A small sound classifier, trained from scratch: log mel input, held-out accuracy 100%.
Rows from block 5 of a small sound classifier, named by matrix and row number. Rows with one number belong to one channel. Each number is 50 + 12 x the weight over its row's rms, rounded and kept within 0 to 99. All counts start at 0.
Before each channel's rows are labels from the 100 clips, of 14848, where the channel reaches its largest size: "lies over" is the class under the peak. Only what is clearly more common there than usual is listed. The data: synthesized solo parts of chorales (CocoChorales). In brackets: how many of the 100.
# filt: filter width-3 conv (model.blocks.5.filt.weight, 128x128x3, each kernel summed), inputs 0-127
# gate: gate width-3 conv (model.blocks.5.gate.weight, 128x128x3, each kernel summed), inputs 0-127
# out: residual pointwise conv (model.blocks.5.out.weight, 128x128x1, transposed), outputs 0-127

lies over: F5 (29)
filt.18:39 48 49 62 57 60 49 59 43 63 42 59 41 41 40 49 41 45 60 30 69 33 51 57 32 48 47 33 51 60 43 40 59 68 32 56 25 40 55 49 38 50 60 37 43 39 50 37 59 49 46 57 63 41 53 41 58 34 44 52 47 70 86 66 37 44 55 41 46 27 59 53 48 28 38 44 39 47 16 64 30 37 45 43 59 49 70 59 32 70 59 34 54 45 47 67 64 43 70 71 47 53 63 52 37 57 52 59 46 69 53 45 23 46 54 46 40 36 61 39 46 41 71 62 48 33 61 45
gate.18:62 50 47 51 40 46 41 58 47 56 45 35 13 57 49 70 57 46 50 62 52 50 59 28 59 71 49 65 48 50 43 34 14 36 44 67 45 37 76 54 38 60 37 59 61 44 34 67 40 44 36 31 45 57 39 40 61 63 43 83 54 50 64 50 68 34 59 34 43 66 45 46 51 45 48 58 41 55 28 42 56 48 51 57 57 57 48 36 57 61 58 50 33 48 50 64 47 53 43 55 33 31 44 35 35 44 58 48 56 50 26 41 52 60 41 55 59 56 49 56 34 56 48 68 47 34 25 74
out.18:47 40 49 71 46 62 57 67 49 38 43 77 64 47 49 46 47 49 36 39 35 58 62 78 38 55 48 42 66 33 49 39 54 59 54 36 57 56 53 35 49 44 50 63 40 45 40 52 45 44 75 45 27 66 47 76 41 50 61 18 48 55 37 39 56 60 43 23 50 39 36 62 53 47 64 52 54 59 80 24 55 61 37 49 61 44 51 54 31 61 58 40 38 52 50 34 52 44 44 44 59 42 42 46 47 39 45 43 44 44 41 49 52 45 11 32 42 60 70 39 59 60 61 49 56 70 50 63

lies over: silence (35)
filt.82:69 60 40 41 55 45 49 58 48 59 73 59 52 57 33 31 31 38 65 50 52 61 51 53 42 54 31 48 63 73 31 49 68 54 61 55 39 53 36 59 61 54 60 57 56 56 49 50 58 61 47 51 43 55 60 50 38 57 49 54 60 44 41 54 41 62 54 66 56 39 28 37 38 61 57 45 64 45 57 37 66 62 19 43 67 38 47 56 65 48 61 40 42 48 72 47 51 79 25 53 55 40 28 59 42 71 49 54 49 44 83 44 45 52 51 57 50 46 46 34 66 14 68 42 34 30 47 58
gate.82:65 65 54 52 67 29 48 48 24 43 41 56 46 41 29 34 61 65 60 58 61 61 32 55 43 53 53 55 42 40 39 58 53 42 51 49 48 52 38 45 59 71 35 56 58 58 50 67 76 42 57 57 49 42 46 56 47 46 55 32 68 42 45 52 64 35 40 57 73 47 56 51 62 61 34 60 44 42 33 37 56 50 39 33 37 39 29 44 36 34 60 73 39 43 55 50 54 47 45 35 37 52 16 49 31 55 31 40 54 15 50 56 47 52 77 58 49 46 52 66 37 72 50 49 36 29 50 53
out.82:65 49 45 32 44 55 46 49 38 47 39 75 65 48 54 46 38 43 54 52 57 51 54 45 40 49 50 51 46 29 36 65 51 46 46 50 66 64 56 72 47 42 50 57 28 37 46 40 29 37 49 28 70 73 45 54 47 64 44 34 40 40 53 54 22 70 32 55 47 61 55 68 66 32 35 53 44 50 58 55 52 34 53 42 49 71 63 70 42 54 54 53 58 36 40 47 62 45 47 30 28 46 72 53 66 37 37 47 66 66 41 57 44 44 31 65 45 69 58 16 54 53 63 71 53 51 54 63

lies over: silence (34)
filt.4:53 48 42 37 44 53 49 51 61 31 69 30 47 53 39 43 46 39 52 37 27 49 53 55 40 21 60 57 43 45 39 49 48 46 32 34 53 70 40 47 41 50 59 46 46 77 52 48 53 43 25 66 23 51 55 30 37 53 35 44 68 63 58 41 31 59 50 39 32 46 58 52 42 71 45 54 60 63 52 48 53 28 40 44 49 36 44 69 46 61 59 52 40 32 69 49 38 41 69 66 72 68 40 50 55 54 58 58 52 56 71 43 58 51 53 41 38 53 37 64 35 19 63 42 45 50 35 70
gate.4:50 61 59 68 28 43 60 56 48 53 61 61 72 56 49 55 62 54 72 52 52 51 42 75 42 57 54 53 53 51 48 62 58 58 42 10 61 48 48 36 65 60 40 57 42 40 32 78 63 62 62 29 59 48 43 48 60 51 61 50 60 51 46 31 46 38 24 38 57 59 42 52 71 72 38 64 39 63 34 62 38 70 52 40 50 49 56 23 42 46 45 50 49 57 61 36 54 53 47 80 54 55 46 34 46 50 38 46 57 45 58 34 40 47 59 50 50 29 64 63 34 40 56 48 27 54 64 37
out.4:54 65 45 48 48 50 71 51 42 48 67 39 59 42 69 37 43 68 61 54 62 49 63 56 49 59 44 54 48 31 49 55 66 71 61 71 42 41 62 49 56 48 51 63 63 38 63 44 41 46 76 31 58 43 39 49 29 38 59 61 47 58 56 38 47 59 35 49 57 33 30 37 60 26 31 30 52 46 57 58 40 52 49 43 55 49 76 65 57 49 50 54 18 65 52 48 58 45 49 48 55 45 46 77 43 45 31 22 39 65 51 38 50 42 39 66 36 68 43 38 53 47 33 43 82 54 59 52

lies over: silence (47)
filt.66:74 43 47 52 64 62 52 68 53 51 37 68 39 53 36 40 62 50 43 49 43 47 44 65 66 54 38 63 36 34 72 46 43 48 42 77 49 59 45 59 30 68 57 72 34 59 56 36 36 44 49 56 40 43 45 44 50 71 53 63 58 45 52 47 71 47 46 41 46 37 49 33 43 36 45 42 56 51 59 54 41 52 52 38 45 35 49 34 35 46 36 53 53 58 44 82 39 41 74 61 51 71 72 65 53 65 45 59 21 47 51 58 40 60 46 45 48 49 73 46 71 65 24 51 44 28 60 64
gate.66:45 62 27 48 36 45 66 51 57 32 57 46 59 64 29 47 38 62 56 46 45 62 45 47 40 34 74 52 42 46 43 39 45 61 45 44 71 54 66 35 41 63 54 34 66 43 37 25 55 62 56 43 42 64 54 59 37 45 30 60 54 64 33 79 37 62 52 56 56 50 54 51 68 60 57 28 41 46 46 64 68 72 62 47 38 37 76 46 53 30 67 38 27 48 74 49 42 47 52 40 53 60 62 51 27 42 46 46 44 35 65 43 48 48 62 56 38 61 61 54 44 43 46 37 70 73 53 44
out.66:39 52 31 35 42 49 49 53 38 32 36 50 51 78 65 54 54 40 49 70 51 66 57 46 59 45 48 46 60 77 51 45 48 61 47 63 40 38 60 43 67 54 55 79 42 54 39 68 55 40 42 59 40 42 51 49 57 30 68 61 31 44 50 49 25 68 71 63 67 72 55 55 50 46 34 53 67 42 41 36 64 73 35 64 37 48 41 38 36 46 58 44 68 59 37 37 56 57 34 37 48 46 46 34 44 32 52 64 52 40 43 56 55 48 45 60 47 53 38 38 81 45 42 49 50 42 79 65

lies over: B4 (26)
filt.123:51 47 54 55 53 71 81 72 61 53 58 57 31 39 58 51 54 35 61 48 47 41 49 64 38 57 50 29 55 67 57 36 58 56 66 38 44 79 31 55 60 59 41 38 51 41 46 62 36 48 50 57 37 62 54 64 66 38 56 58 46 28 49 44 70 80 63 69 37 57 44 34 42 51 41 43 23 26 53 18 64 31 52 57 57 59 60 55 70 56 51 50 32 61 63 49 44 40 46 59 60 24 56 55 51 61 64 47 48 57 56 60 43 31 50 44 51 37 37 49 57 40 47 50 62 42 55 44
gate.123:54 54 39 54 43 73 26 55 40 31 54 50 62 53 41 44 52 50 47 39 67 56 44 36 58 44 35 57 51 53 34 61 28 55 39 42 23 38 74 55 59 39 46 74 61 67 46 65 43 61 57 40 35 59 40 40 63 39 59 41 36 52 60 68 34 36 37 56 39 34 43 22 47 40 60 60 43 46 58 60 41 30 42 52 70 50 57 45 21 39 46 45 29 50 52 67 43 48 45 34 41 57 51 77 44 38 39 38 49 35 44 53 67 42 60 56 39 62 43 20 37 33 54 45 43 46 48 46
out.123:55 52 56 59 53 54 52 44 45 58 44 74 59 58 47 69 55 49 57 67 54 37 47 54 60 55 49 47 61 49 37 40 46 46 45 62 65 52 67 40 49 44 64 54 46 40 45 22 31 61 45 33 35 41 29 68 46 65 50 59 45 42 55 34 51 55 29 62 30 55 68 62 41 46 63 74 46 39 55 55 58 49 62 67 60 48 43 57 56 44 78 52 54 61 28 23 34 57 51 45 37 42 63 70 26 49 42 56 74 60 81 28 67 55 49 52 53 44 35 44 47 55 60 48 19 51 63 57

lies over: silence (54)
filt.81:54 64 45 37 33 53 63 50 50 60 26 66 39 37 61 46 44 39 52 38 44 92 51 48 71 48 55 31 52 47 47 76 58 53 47 59 53 59 74 45 58 35 52 37 65 66 29 80 49 23 56 56 65 43 56 53 46 34 65 70 70 57 41 49 49 61 63 46 53 40 52 47 59 45 34 47 30 57 60 50 45 59 59 60 43 50 40 83 57 48 59 60 56 34 58 33 30 33 51 54 41 48 45 43 63 42 57 62 45 64 39 34 44 59 56 30 49 54 40 47 66 41 51 42 48 58 60 40
gate.81:49 60 53 44 48 49 56 67 58 35 59 48 59 58 60 48 33 34 59 39 30 33 42 64 39 62 42 42 49 52 53 54 34 41 59 27 43 69 54 48 46 52 53 41 27 33 38 59 39 40 34 45 38 20 40 54 62 52 56 48 61 65 50 30 31 43 35 63 47 47 66 47 59 47 40 31 56 37 56 63 26 51 50 53 35 45 55 70 36 34 40 36 53 63 57 54 45 43 50 50 43 59 72 59 43 53 55 56 52 62 32 74 52 50 42 52 44 44 40 45 44 27 55 35 01 58 34 60
out.81:62 56 55 43 65 58 57 41 55 57 44 59 57 70 66 50 55 44 56 67 46 44 63 32 39 37 65 67 38 49 50 72 44 34 49 40 50 55 46 63 62 45 37 48 52 36 55 49 30 38 38 33 64 47 42 51 46 55 47 49 16 51 59 72 35 70 35 27 57 67 46 54 59 48 49 32 59 35 44 53 53 69 55 23 60 50 44 57 66 63 22 43 33 35 44 52 61 55 55 34 35 40 49 27 44 47 43 45 31 47 47 68 48 54 65 58 57 43 67 50 54 41 47 50 24 45 59 80

lies over: A#4 (27)
filt.41:25 45 66 48 47 31 47 48 60 56 32 58 45 47 53 32 54 29 39 49 36 61 62 35 48 60 34 54 57 52 54 51 52 71 64 47 46 53 36 55 44 43 75 26 47 32 44 57 66 47 29 70 57 54 48 48 45 50 60 40 67 43 54 52 47 56 49 61 55 56 60 55 57 52 31 39 41 71 42 46 47 59 63 29 46 73 63 59 49 60 69 61 38 31 42 62 60 51 38 47 58 55 43 38 27 75 22 52 58 57 65 49 43 69 50 34 69 46 57 75 54 35 60 41 47 78 40 58
gate.41:58 49 37 54 71 70 33 51 33 38 43 42 16 46 41 63 41 37 66 38 57 59 32 49 42 51 29 65 40 60 42 40 53 57 69 59 48 63 46 41 45 51 43 65 51 48 31 57 61 43 60 50 36 54 46 74 39 55 47 26 54 50 52 57 62 25 65 47 59 53 38 45 50 55 28 36 58 31 49 41 46 57 41 35 53 40 57 52 35 37 44 28 42 53 68 35 59 53 62 68 36 43 53 64 55 50 71 70 55 42 37 46 48 23 47 49 27 35 61 47 36 54 55 62 50 40 45 76
out.41:60 50 44 60 56 46 21 28 56 32 65 57 66 52 69 71 42 55 73 43 57 48 58 65 39 42 52 58 34 54 54 54 48 59 30 43 64 34 60 66 52 37 46 60 42 69 31 47 44 56 62 34 62 38 46 67 69 43 27 64 42 48 70 50 46 65 53 53 41 42 63 48 40 50 51 57 51 52 22 84 56 39 43 66 30 49 37 47 44 43 39 26 76 62 54 51 48 44 58 52 31 48 48 42 61 62 53 57 59 65 60 54 67 65 41 69 40 48 54 47 44 45 32 49 32 48 45 50

lies over: silence (37)
filt.1:64 59 38 35 57 46 37 77 36 46 79 63 66 47 54 46 38 39 63 50 39 57 45 53 38 52 47 48 36 48 43 56 53 64 43 38 55 55 41 46 41 43 57 39 50 41 46 51 55 54 57 65 62 81 37 49 58 48 34 53 45 52 60 49 48 70 25 52 59 26 34 54 53 65 45 47 60 60 47 40 45 47 36 56 61 39 47 50 43 49 65 46 63 60 28 47 52 39 35 59 43 28 22 72 65 41 53 53 56 27 49 73 53 71 65 71 50 32 43 40 29 36 38 54 29 64 74 50
gate.1:50 54 46 44 50 35 63 69 48 45 68 52 53 37 20 51 43 69 70 55 43 52 58 30 59 51 38 45 37 48 32 49 45 60 56 33 47 38 52 68 53 57 44 42 38 27 37 38 36 57 66 65 50 54 39 59 54 45 44 59 52 44 62 48 69 61 47 42 42 60 37 40 53 67 31 45 40 59 18 45 66 49 52 52 58 38 42 39 54 44 45 44 58 63 51 43 26 44 35 62 44 45 17 60 42 53 53 35 30 30 49 70 47 39 61 61 69 45 47 20 32 55 54 28 50 39 56 29
out.1:68 48 72 58 62 58 50 37 38 49 63 41 64 28 42 46 36 33 48 51 70 57 52 39 49 65 62 59 53 56 54 68 45 38 47 88 58 35 80 44 48 52 40 54 64 33 38 47 54 51 25 43 50 41 52 53 62 42 50 37 51 37 48 63 47 66 42 47 46 76 41 59 61 45 41 52 68 49 53 52 62 81 22 53 56 53 46 26 45 68 50 53 46 70 65 58 48 52 57 51 61 52 44 67 41 52 52 45 43 65 63 22 41 29 43 32 56 59 48 62 55 47 65 56 52 47 48 34