From a checkpoint of a small sound classifier.
Training: soap at rate 0.0037, 8200 steps, batches of 512.
Data: trained on synthesized solo parts of chorales (CocoChorales), 39062 training examples, 107.5 epochs.
Rows from block 6 of a small sound classifier, named by matrix and row number. Rows with one number belong to one channel. Each number is 200 + 30 x the weight over its row's rms, rounded and kept within 0 to 999. All counts start at 0.
Before each channel's rows are labels from the 100 clips, of 14848, where the channel reaches its largest size: "top examples" is what is common among them; "loudest" is the band of the loudest frequency at the time of the peak. Only what is clearly more common there than usual is listed. The data: synthesized solo parts of chorales (CocoChorales). In brackets: how many of the 100.
# filt: filter width-3 conv, dilation 2 (model.blocks.6.filt.weight, 128x128x3, each kernel summed), inputs 64-127
# gate: gate width-3 conv, dilation 2 (model.blocks.6.gate.weight, 128x128x3, each kernel summed), inputs 64-127
# out: residual pointwise conv (model.blocks.6.out.weight, 128x128x1, transposed), outputs 64-127

top examples: tuba (69); clarinet (28); note B3 (25)
loudest: 250 to 500 Hz (77)
filt.62,166,204,235,223,191,231,202,161,175,191,187,188,176,162,208,184,221,197,175,215,202,238,193,176,205,262,212,196,261,201,178,267,193,204,173,183,184,198,175,198,266,172,203,181,235,192,173,210,167,222,197,183,211,237,208,218,211,184,194,158,181,195,143,202
gate.62,182,288,179,159,194,175,171,166,196,228,185,225,170,216,251,162,198,193,181,148,198,163,230,205,228,227,189,191,260,186,197,157,204,205,195,208,211,271,185,227,209,170,187,181,164,196,166,135,262,186,192,220,179,183,197,231,171,193,230,146,181,254,181,246
out.62,171,220,177,173,167,223,236,211,219,196,184,177,190,187,222,182,177,203,217,187,161,187,204,230,241,186,179,171,146,199,240,221,151,231,195,216,219,152,188,150,255,152,200,186,170,160,205,228,146,184,232,178,181,205,190,189,218,201,190,193,242,153,186,181

top examples: cello (35); viola (30); tuba (28)
loudest: 250 to 500 Hz (71)
filt.2,203,204,217,208,206,210,220,227,208,223,175,221,198,222,223,187,178,221,219,151,204,194,233,216,204,173,201,192,209,261,193,181,170,193,186,196,152,187,200,194,174,190,183,211,200,161,196,256,238,137,262,225,184,213,167,203,250,248,216,186,165,211,213,140
gate.2,195,178,215,164,187,200,255,148,197,196,239,217,220,149,143,185,215,228,210,211,219,178,173,230,150,218,196,236,234,207,172,203,192,206,226,216,219,199,165,135,227,123,181,180,232,156,243,244,205,183,233,229,192,189,184,221,195,220,190,258,204,203,172,236
out.2,237,237,228,181,245,240,183,217,198,197,217,198,128,215,239,207,166,170,151,219,220,203,214,180,206,177,268,250,207,239,184,186,229,200,209,215,171,237,195,208,162,183,207,177,184,179,200,177,175,213,221,243,177,219,222,242,164,181,153,211,217,209,232,224

top examples: tuba (81); note A#3 (31); note G3 (26); note A3 (25)
loudest: 250 to 500 Hz (81)
filt.99,195,204,235,235,211,231,202,201,195,219,171,160,270,183,241,221,252,205,180,143,159,217,192,225,196,195,161,211,203,236,188,203,249,134,178,196,201,204,146,183,230,215,195,231,204,134,198,250,193,183,210,229,225,170,196,163,214,219,241,193,185,162,238,244
gate.99,181,210,227,138,174,208,168,184,201,185,220,178,190,175,203,195,192,182,196,212,164,174,198,272,247,205,222,195,216,226,179,152,210,175,267,175,159,227,214,201,176,188,269,223,181,199,185,158,225,248,266,200,153,178,182,222,131,149,171,189,197,185,217,205
out.99,197,251,229,176,177,189,200,197,209,204,202,220,146,158,133,224,223,245,211,250,141,223,205,201,205,223,215,236,169,169,240,217,221,225,226,148,249,215,266,238,196,198,183,172,232,185,188,201,200,169,141,204,236,240,206,289,195,222,142,198,171,213,207,204

top examples: tuba (64); horn (28)
loudest: 250 to 500 Hz (72)
filt.72,210,223,163,221,198,189,204,237,215,167,212,221,185,192,175,248,185,148,172,168,235,191,190,229,215,150,237,168,218,171,225,228,181,163,201,204,200,175,165,227,231,194,187,184,262,170,227,182,176,216,254,199,191,203,222,200,192,185,202,221,223,211,145,225
gate.72,213,256,150,188,211,168,185,200,199,208,207,226,208,237,218,169,209,189,202,162,150,213,217,205,200,144,222,203,190,180,232,185,217,221,221,201,163,237,165,198,226,245,185,191,157,98,190,195,216,224,224,184,206,186,123,265,193,218,234,185,195,215,235,206
out.72,214,193,170,196,181,187,153,204,238,211,221,182,208,175,169,173,205,230,208,209,163,239,174,230,153,220,203,202,135,235,229,195,257,186,184,240,201,275,212,213,156,182,202,197,177,193,238,175,249,207,227,202,176,188,206,164,221,191,226,199,184,184,190,146

top examples: flute (74); note F5 (31); note D#5 (29); note G5 (27)
loudest: 500 to 1000 Hz (68)
filt.14,201,229,198,218,151,197,175,215,183,230,180,188,218,206,210,238,191,171,207,272,252,153,253,184,193,256,178,189,211,184,190,228,204,203,213,209,126,138,171,159,162,213,205,198,191,196,179,279,208,208,170,135,161,165,284,244,209,183,219,237,212,224,207,210
gate.14,138,192,194,187,167,217,180,201,201,230,193,260,221,188,193,191,181,148,190,171,143,167,180,221,255,201,197,145,255,205,216,156,236,160,177,175,121,230,166,178,167,222,152,209,185,208,204,218,198,173,223,205,158,200,205,227,191,218,208,178,165,169,236,214
out.14,170,174,210,175,234,219,189,174,215,184,177,248,195,199,234,229,199,216,254,214,188,162,162,201,220,177,236,168,206,230,234,214,183,174,215,210,238,236,181,228,243,199,194,150,157,235,195,172,185,189,191,237,223,221,214,200,243,210,211,154,146,185,232,195

top examples: flute (71); note D#5 (34); note F5 (32); note G5 (26)
loudest: 500 to 1000 Hz (60)
filt.63,199,231,200,177,147,221,165,197,207,200,192,160,184,151,195,227,222,195,201,173,205,176,141,211,239,239,225,203,110,290,206,182,171,228,202,133,216,185,211,199,215,221,220,171,166,178,145,208,186,190,160,214,204,254,199,181,225,171,201,177,208,204,239,176
gate.63,212,254,207,159,204,222,208,160,211,220,214,211,174,180,162,208,179,152,245,222,184,217,245,213,269,224,203,188,257,229,248,194,178,212,221,164,190,249,167,201,222,160,209,209,162,157,171,197,192,191,194,244,180,216,151,229,198,236,256,252,183,207,215,221
out.63,187,157,227,198,246,237,236,214,196,219,181,219,253,200,215,164,166,197,196,242,178,200,249,188,217,192,234,208,239,123,220,203,199,206,181,193,222,183,171,144,144,218,179,237,220,257,184,218,169,228,210,222,154,175,194,180,180,201,230,251,191,228,146,224

top examples: trumpet (50); trombone (32)
loudest: 1000 to 2000 Hz (32)
filt.83,237,184,212,168,180,201,145,171,218,218,171,193,211,210,204,146,229,166,217,226,177,198,152,169,208,186,192,240,243,205,214,249,173,224,187,205,165,187,184,138,220,172,235,148,187,212,149,145,210,240,151,189,191,165,246,170,181,241,165,182,221,225,239,211
gate.83,192,171,218,175,208,216,263,210,216,245,199,249,220,206,216,203,210,195,239,235,161,169,222,225,243,166,173,177,189,213,240,145,175,218,127,128,223,256,171,251,248,218,197,169,201,170,219,202,155,181,190,194,173,244,201,169,217,209,187,207,206,186,182,241
out.83,172,249,255,257,235,204,222,184,169,188,204,201,189,224,201,190,219,219,160,221,177,207,174,167,146,209,199,168,213,176,204,127,188,171,152,169,197,268,218,144,165,188,246,224,180,239,260,268,196,195,187,239,210,192,210,193,190,201,198,199,209,160,177,180

top examples: cello (74); note A#3 (30); note C4 (30); note A3 (28)
loudest: 250 to 500 Hz (73)
filt.77,191,201,143,238,207,197,168,208,177,206,224,204,217,171,212,177,202,166,177,230,161,177,187,144,244,209,166,201,190,187,209,177,213,197,191,216,188,221,246,152,195,214,245,203,225,217,186,192,169,130,162,129,212,221,193,229,203,171,200,174,171,172,210,163
gate.77,164,226,173,170,193,204,205,170,230,242,190,229,228,165,190,260,236,161,199,227,182,159,202,188,220,153,181,267,275,205,193,152,223,180,190,185,174,222,184,218,202,196,219,230,145,208,215,213,168,203,160,243,132,240,180,171,142,203,238,208,207,241,206,177
out.77,195,227,223,207,213,160,231,180,184,140,136,180,233,154,214,202,196,258,259,217,158,184,221,229,162,192,234,192,183,224,200,142,159,176,244,208,198,164,152,206,190,192,163,179,172,169,164,197,223,163,194,168,240,193,196,165,217,186,248,209,190,160,201,193

top examples: tuba (41); cello (39); note A#3 (33); note A3 (27)
loudest: 250 to 500 Hz (73)
filt.52,219,218,236,182,186,218,180,175,204,162,178,172,137,251,161,163,237,189,197,238,211,200,213,185,254,176,185,154,179,169,216,224,208,233,185,173,223,181,183,215,169,213,209,228,227,180,205,192,253,207,192,191,206,226,177,201,137,203,214,200,212,173,187,193
gate.52,183,186,222,176,169,151,239,190,222,173,179,200,179,149,191,164,162,207,186,167,189,195,253,233,209,240,198,226,256,230,195,186,235,251,188,161,240,200,181,224,272,217,194,200,195,238,216,192,245,211,197,186,191,202,120,243,210,203,215,200,250,244,174,251
out.52,196,193,205,227,202,176,225,169,192,187,190,256,224,172,224,150,152,157,173,212,197,138,178,221,203,204,224,154,125,243,236,208,202,206,204,188,195,224,209,217,239,243,187,120,161,192,262,224,156,170,185,246,185,175,197,253,215,166,228,204,155,214,201,157

top examples: tuba (46); cello (26); note G#3 (25)
loudest: 250 to 500 Hz (79)
filt.109,211,195,197,232,188,211,234,159,163,214,189,232,222,258,204,205,196,188,208,139,162,205,195,229,231,197,175,225,146,270,204,215,140,180,174,175,261,182,192,209,172,225,197,182,246,225,209,191,185,237,234,205,225,206,181,241,192,214,229,167,209,205,207,178
gate.109,175,228,220,201,184,169,246,194,121,185,201,161,169,202,225,194,213,189,198,285,229,164,231,257,232,195,182,181,212,202,147,197,169,194,202,198,193,222,130,176,262,227,259,172,200,207,242,230,216,161,194,197,157,186,192,213,200,186,200,165,163,224,150,220
out.109,209,186,226,218,198,226,194,205,229,205,213,226,163,201,227,206,184,221,168,211,207,255,225,207,202,197,237,197,130,119,215,203,170,155,222,239,148,223,171,198,216,222,185,202,140,256,151,195,214,206,180,224,230,155,177,182,201,175,177,194,184,197,204,231

top examples: cello (26); tuba (25)
loudest: 250 to 500 Hz (73)
filt.102,167,207,246,212,192,170,192,193,183,205,139,170,243,245,209,228,216,170,178,232,207,178,134,187,196,201,177,204,212,215,109,152,138,241,184,157,227,215,223,238,155,241,257,173,236,220,223,243,154,181,167,240,189,179,182,197,195,172,134,150,151,184,182,160
gate.102,226,218,213,216,193,241,184,208,241,245,200,263,179,166,240,196,237,136,216,216,199,149,193,235,198,171,199,213,226,223,137,195,211,174,201,148,136,187,170,210,226,190,240,211,159,197,189,231,163,159,182,236,230,189,204,172,153,193,209,154,242,228,201,167
out.102,220,181,153,212,193,186,179,211,210,203,191,247,208,147,149,171,173,134,193,239,205,219,183,172,241,218,247,97,211,273,197,226,186,225,197,199,186,180,154,185,234,198,181,253,180,217,181,189,229,194,231,197,163,226,218,188,192,243,252,221,167,213,199,236

top examples: flute (79); note E5 (31); note F#5 (28); note F5 (27)
loudest: 500 to 1000 Hz (75)
filt.15,211,203,184,173,154,253,216,216,177,184,242,194,198,176,173,205,202,196,173,171,230,214,140,181,265,169,205,199,173,204,201,131,226,234,153,239,143,185,205,255,160,243,175,237,171,143,239,217,204,213,232,156,208,220,243,183,261,173,263,174,213,253,212,203
gate.15,195,175,175,178,240,201,263,222,251,166,137,228,204,211,202,183,208,179,208,202,178,215,195,224,248,190,189,198,247,220,224,156,245,186,178,169,247,271,156,231,230,207,208,185,210,229,213,239,151,181,192,177,180,211,139,211,188,190,209,207,172,210,244,238
out.15,222,169,231,208,241,219,184,205,247,233,174,220,193,198,235,147,225,196,243,247,191,201,201,195,193,243,179,171,185,181,164,225,175,223,179,189,218,220,191,165,209,169,235,186,256,237,215,186,204,218,186,202,184,164,169,184,197,144,161,160,187,224,214,188

top examples: cello (44); tuba (40); note A#3 (37); note A3 (26)
loudest: 250 to 500 Hz (77)
filt.78,250,247,210,176,202,259,183,147,227,181,187,152,202,146,209,187,222,186,168,179,211,184,196,253,205,162,190,199,197,205,166,180,157,210,202,187,218,218,207,217,249,220,222,186,149,253,193,152,213,247,196,206,187,242,175,142,213,226,181,198,210,167,249,207
gate.78,183,217,162,210,200,201,226,202,164,189,182,209,137,249,203,166,226,162,155,198,151,197,204,181,241,220,215,275,240,181,163,116,245,250,174,138,166,163,175,220,186,218,203,239,192,206,219,228,203,178,208,213,212,215,222,202,190,168,240,264,177,193,157,221
out.78,201,159,225,198,226,223,177,213,148,230,267,210,204,204,186,248,261,160,197,213,192,174,194,220,217,187,175,198,235,164,184,217,138,176,180,229,162,202,183,184,147,189,243,186,199,205,184,202,263,219,233,258,160,191,167,255,156,234,219,202,227,244,152,233

top examples: flute (72); note G5 (27); note F5 (27)
loudest: 500 to 1000 Hz (61)
filt.119,231,184,207,228,205,199,197,186,156,167,220,265,244,231,197,202,148,140,178,209,165,199,181,184,182,157,178,186,203,181,186,202,168,171,210,227,210,185,177,216,233,205,175,164,232,137,203,189,192,184,262,186,215,135,233,238,185,217,214,195,220,201,204,248
gate.119,244,195,174,146,190,238,222,154,188,217,235,191,207,176,200,201,245,154,260,202,169,169,234,166,229,232,192,223,179,265,153,242,222,173,174,180,211,188,147,132,199,197,193,196,200,126,202,225,202,184,231,206,200,220,164,219,182,203,213,187,192,211,211,248
out.119,169,219,153,170,191,232,207,172,202,218,209,187,152,182,212,189,211,226,212,211,195,152,198,219,151,204,125,212,222,198,235,193,200,110,141,160,157,209,197,201,242,256,211,199,165,208,194,245,197,234,142,192,131,216,213,143,184,213,213,148,204,159,198,192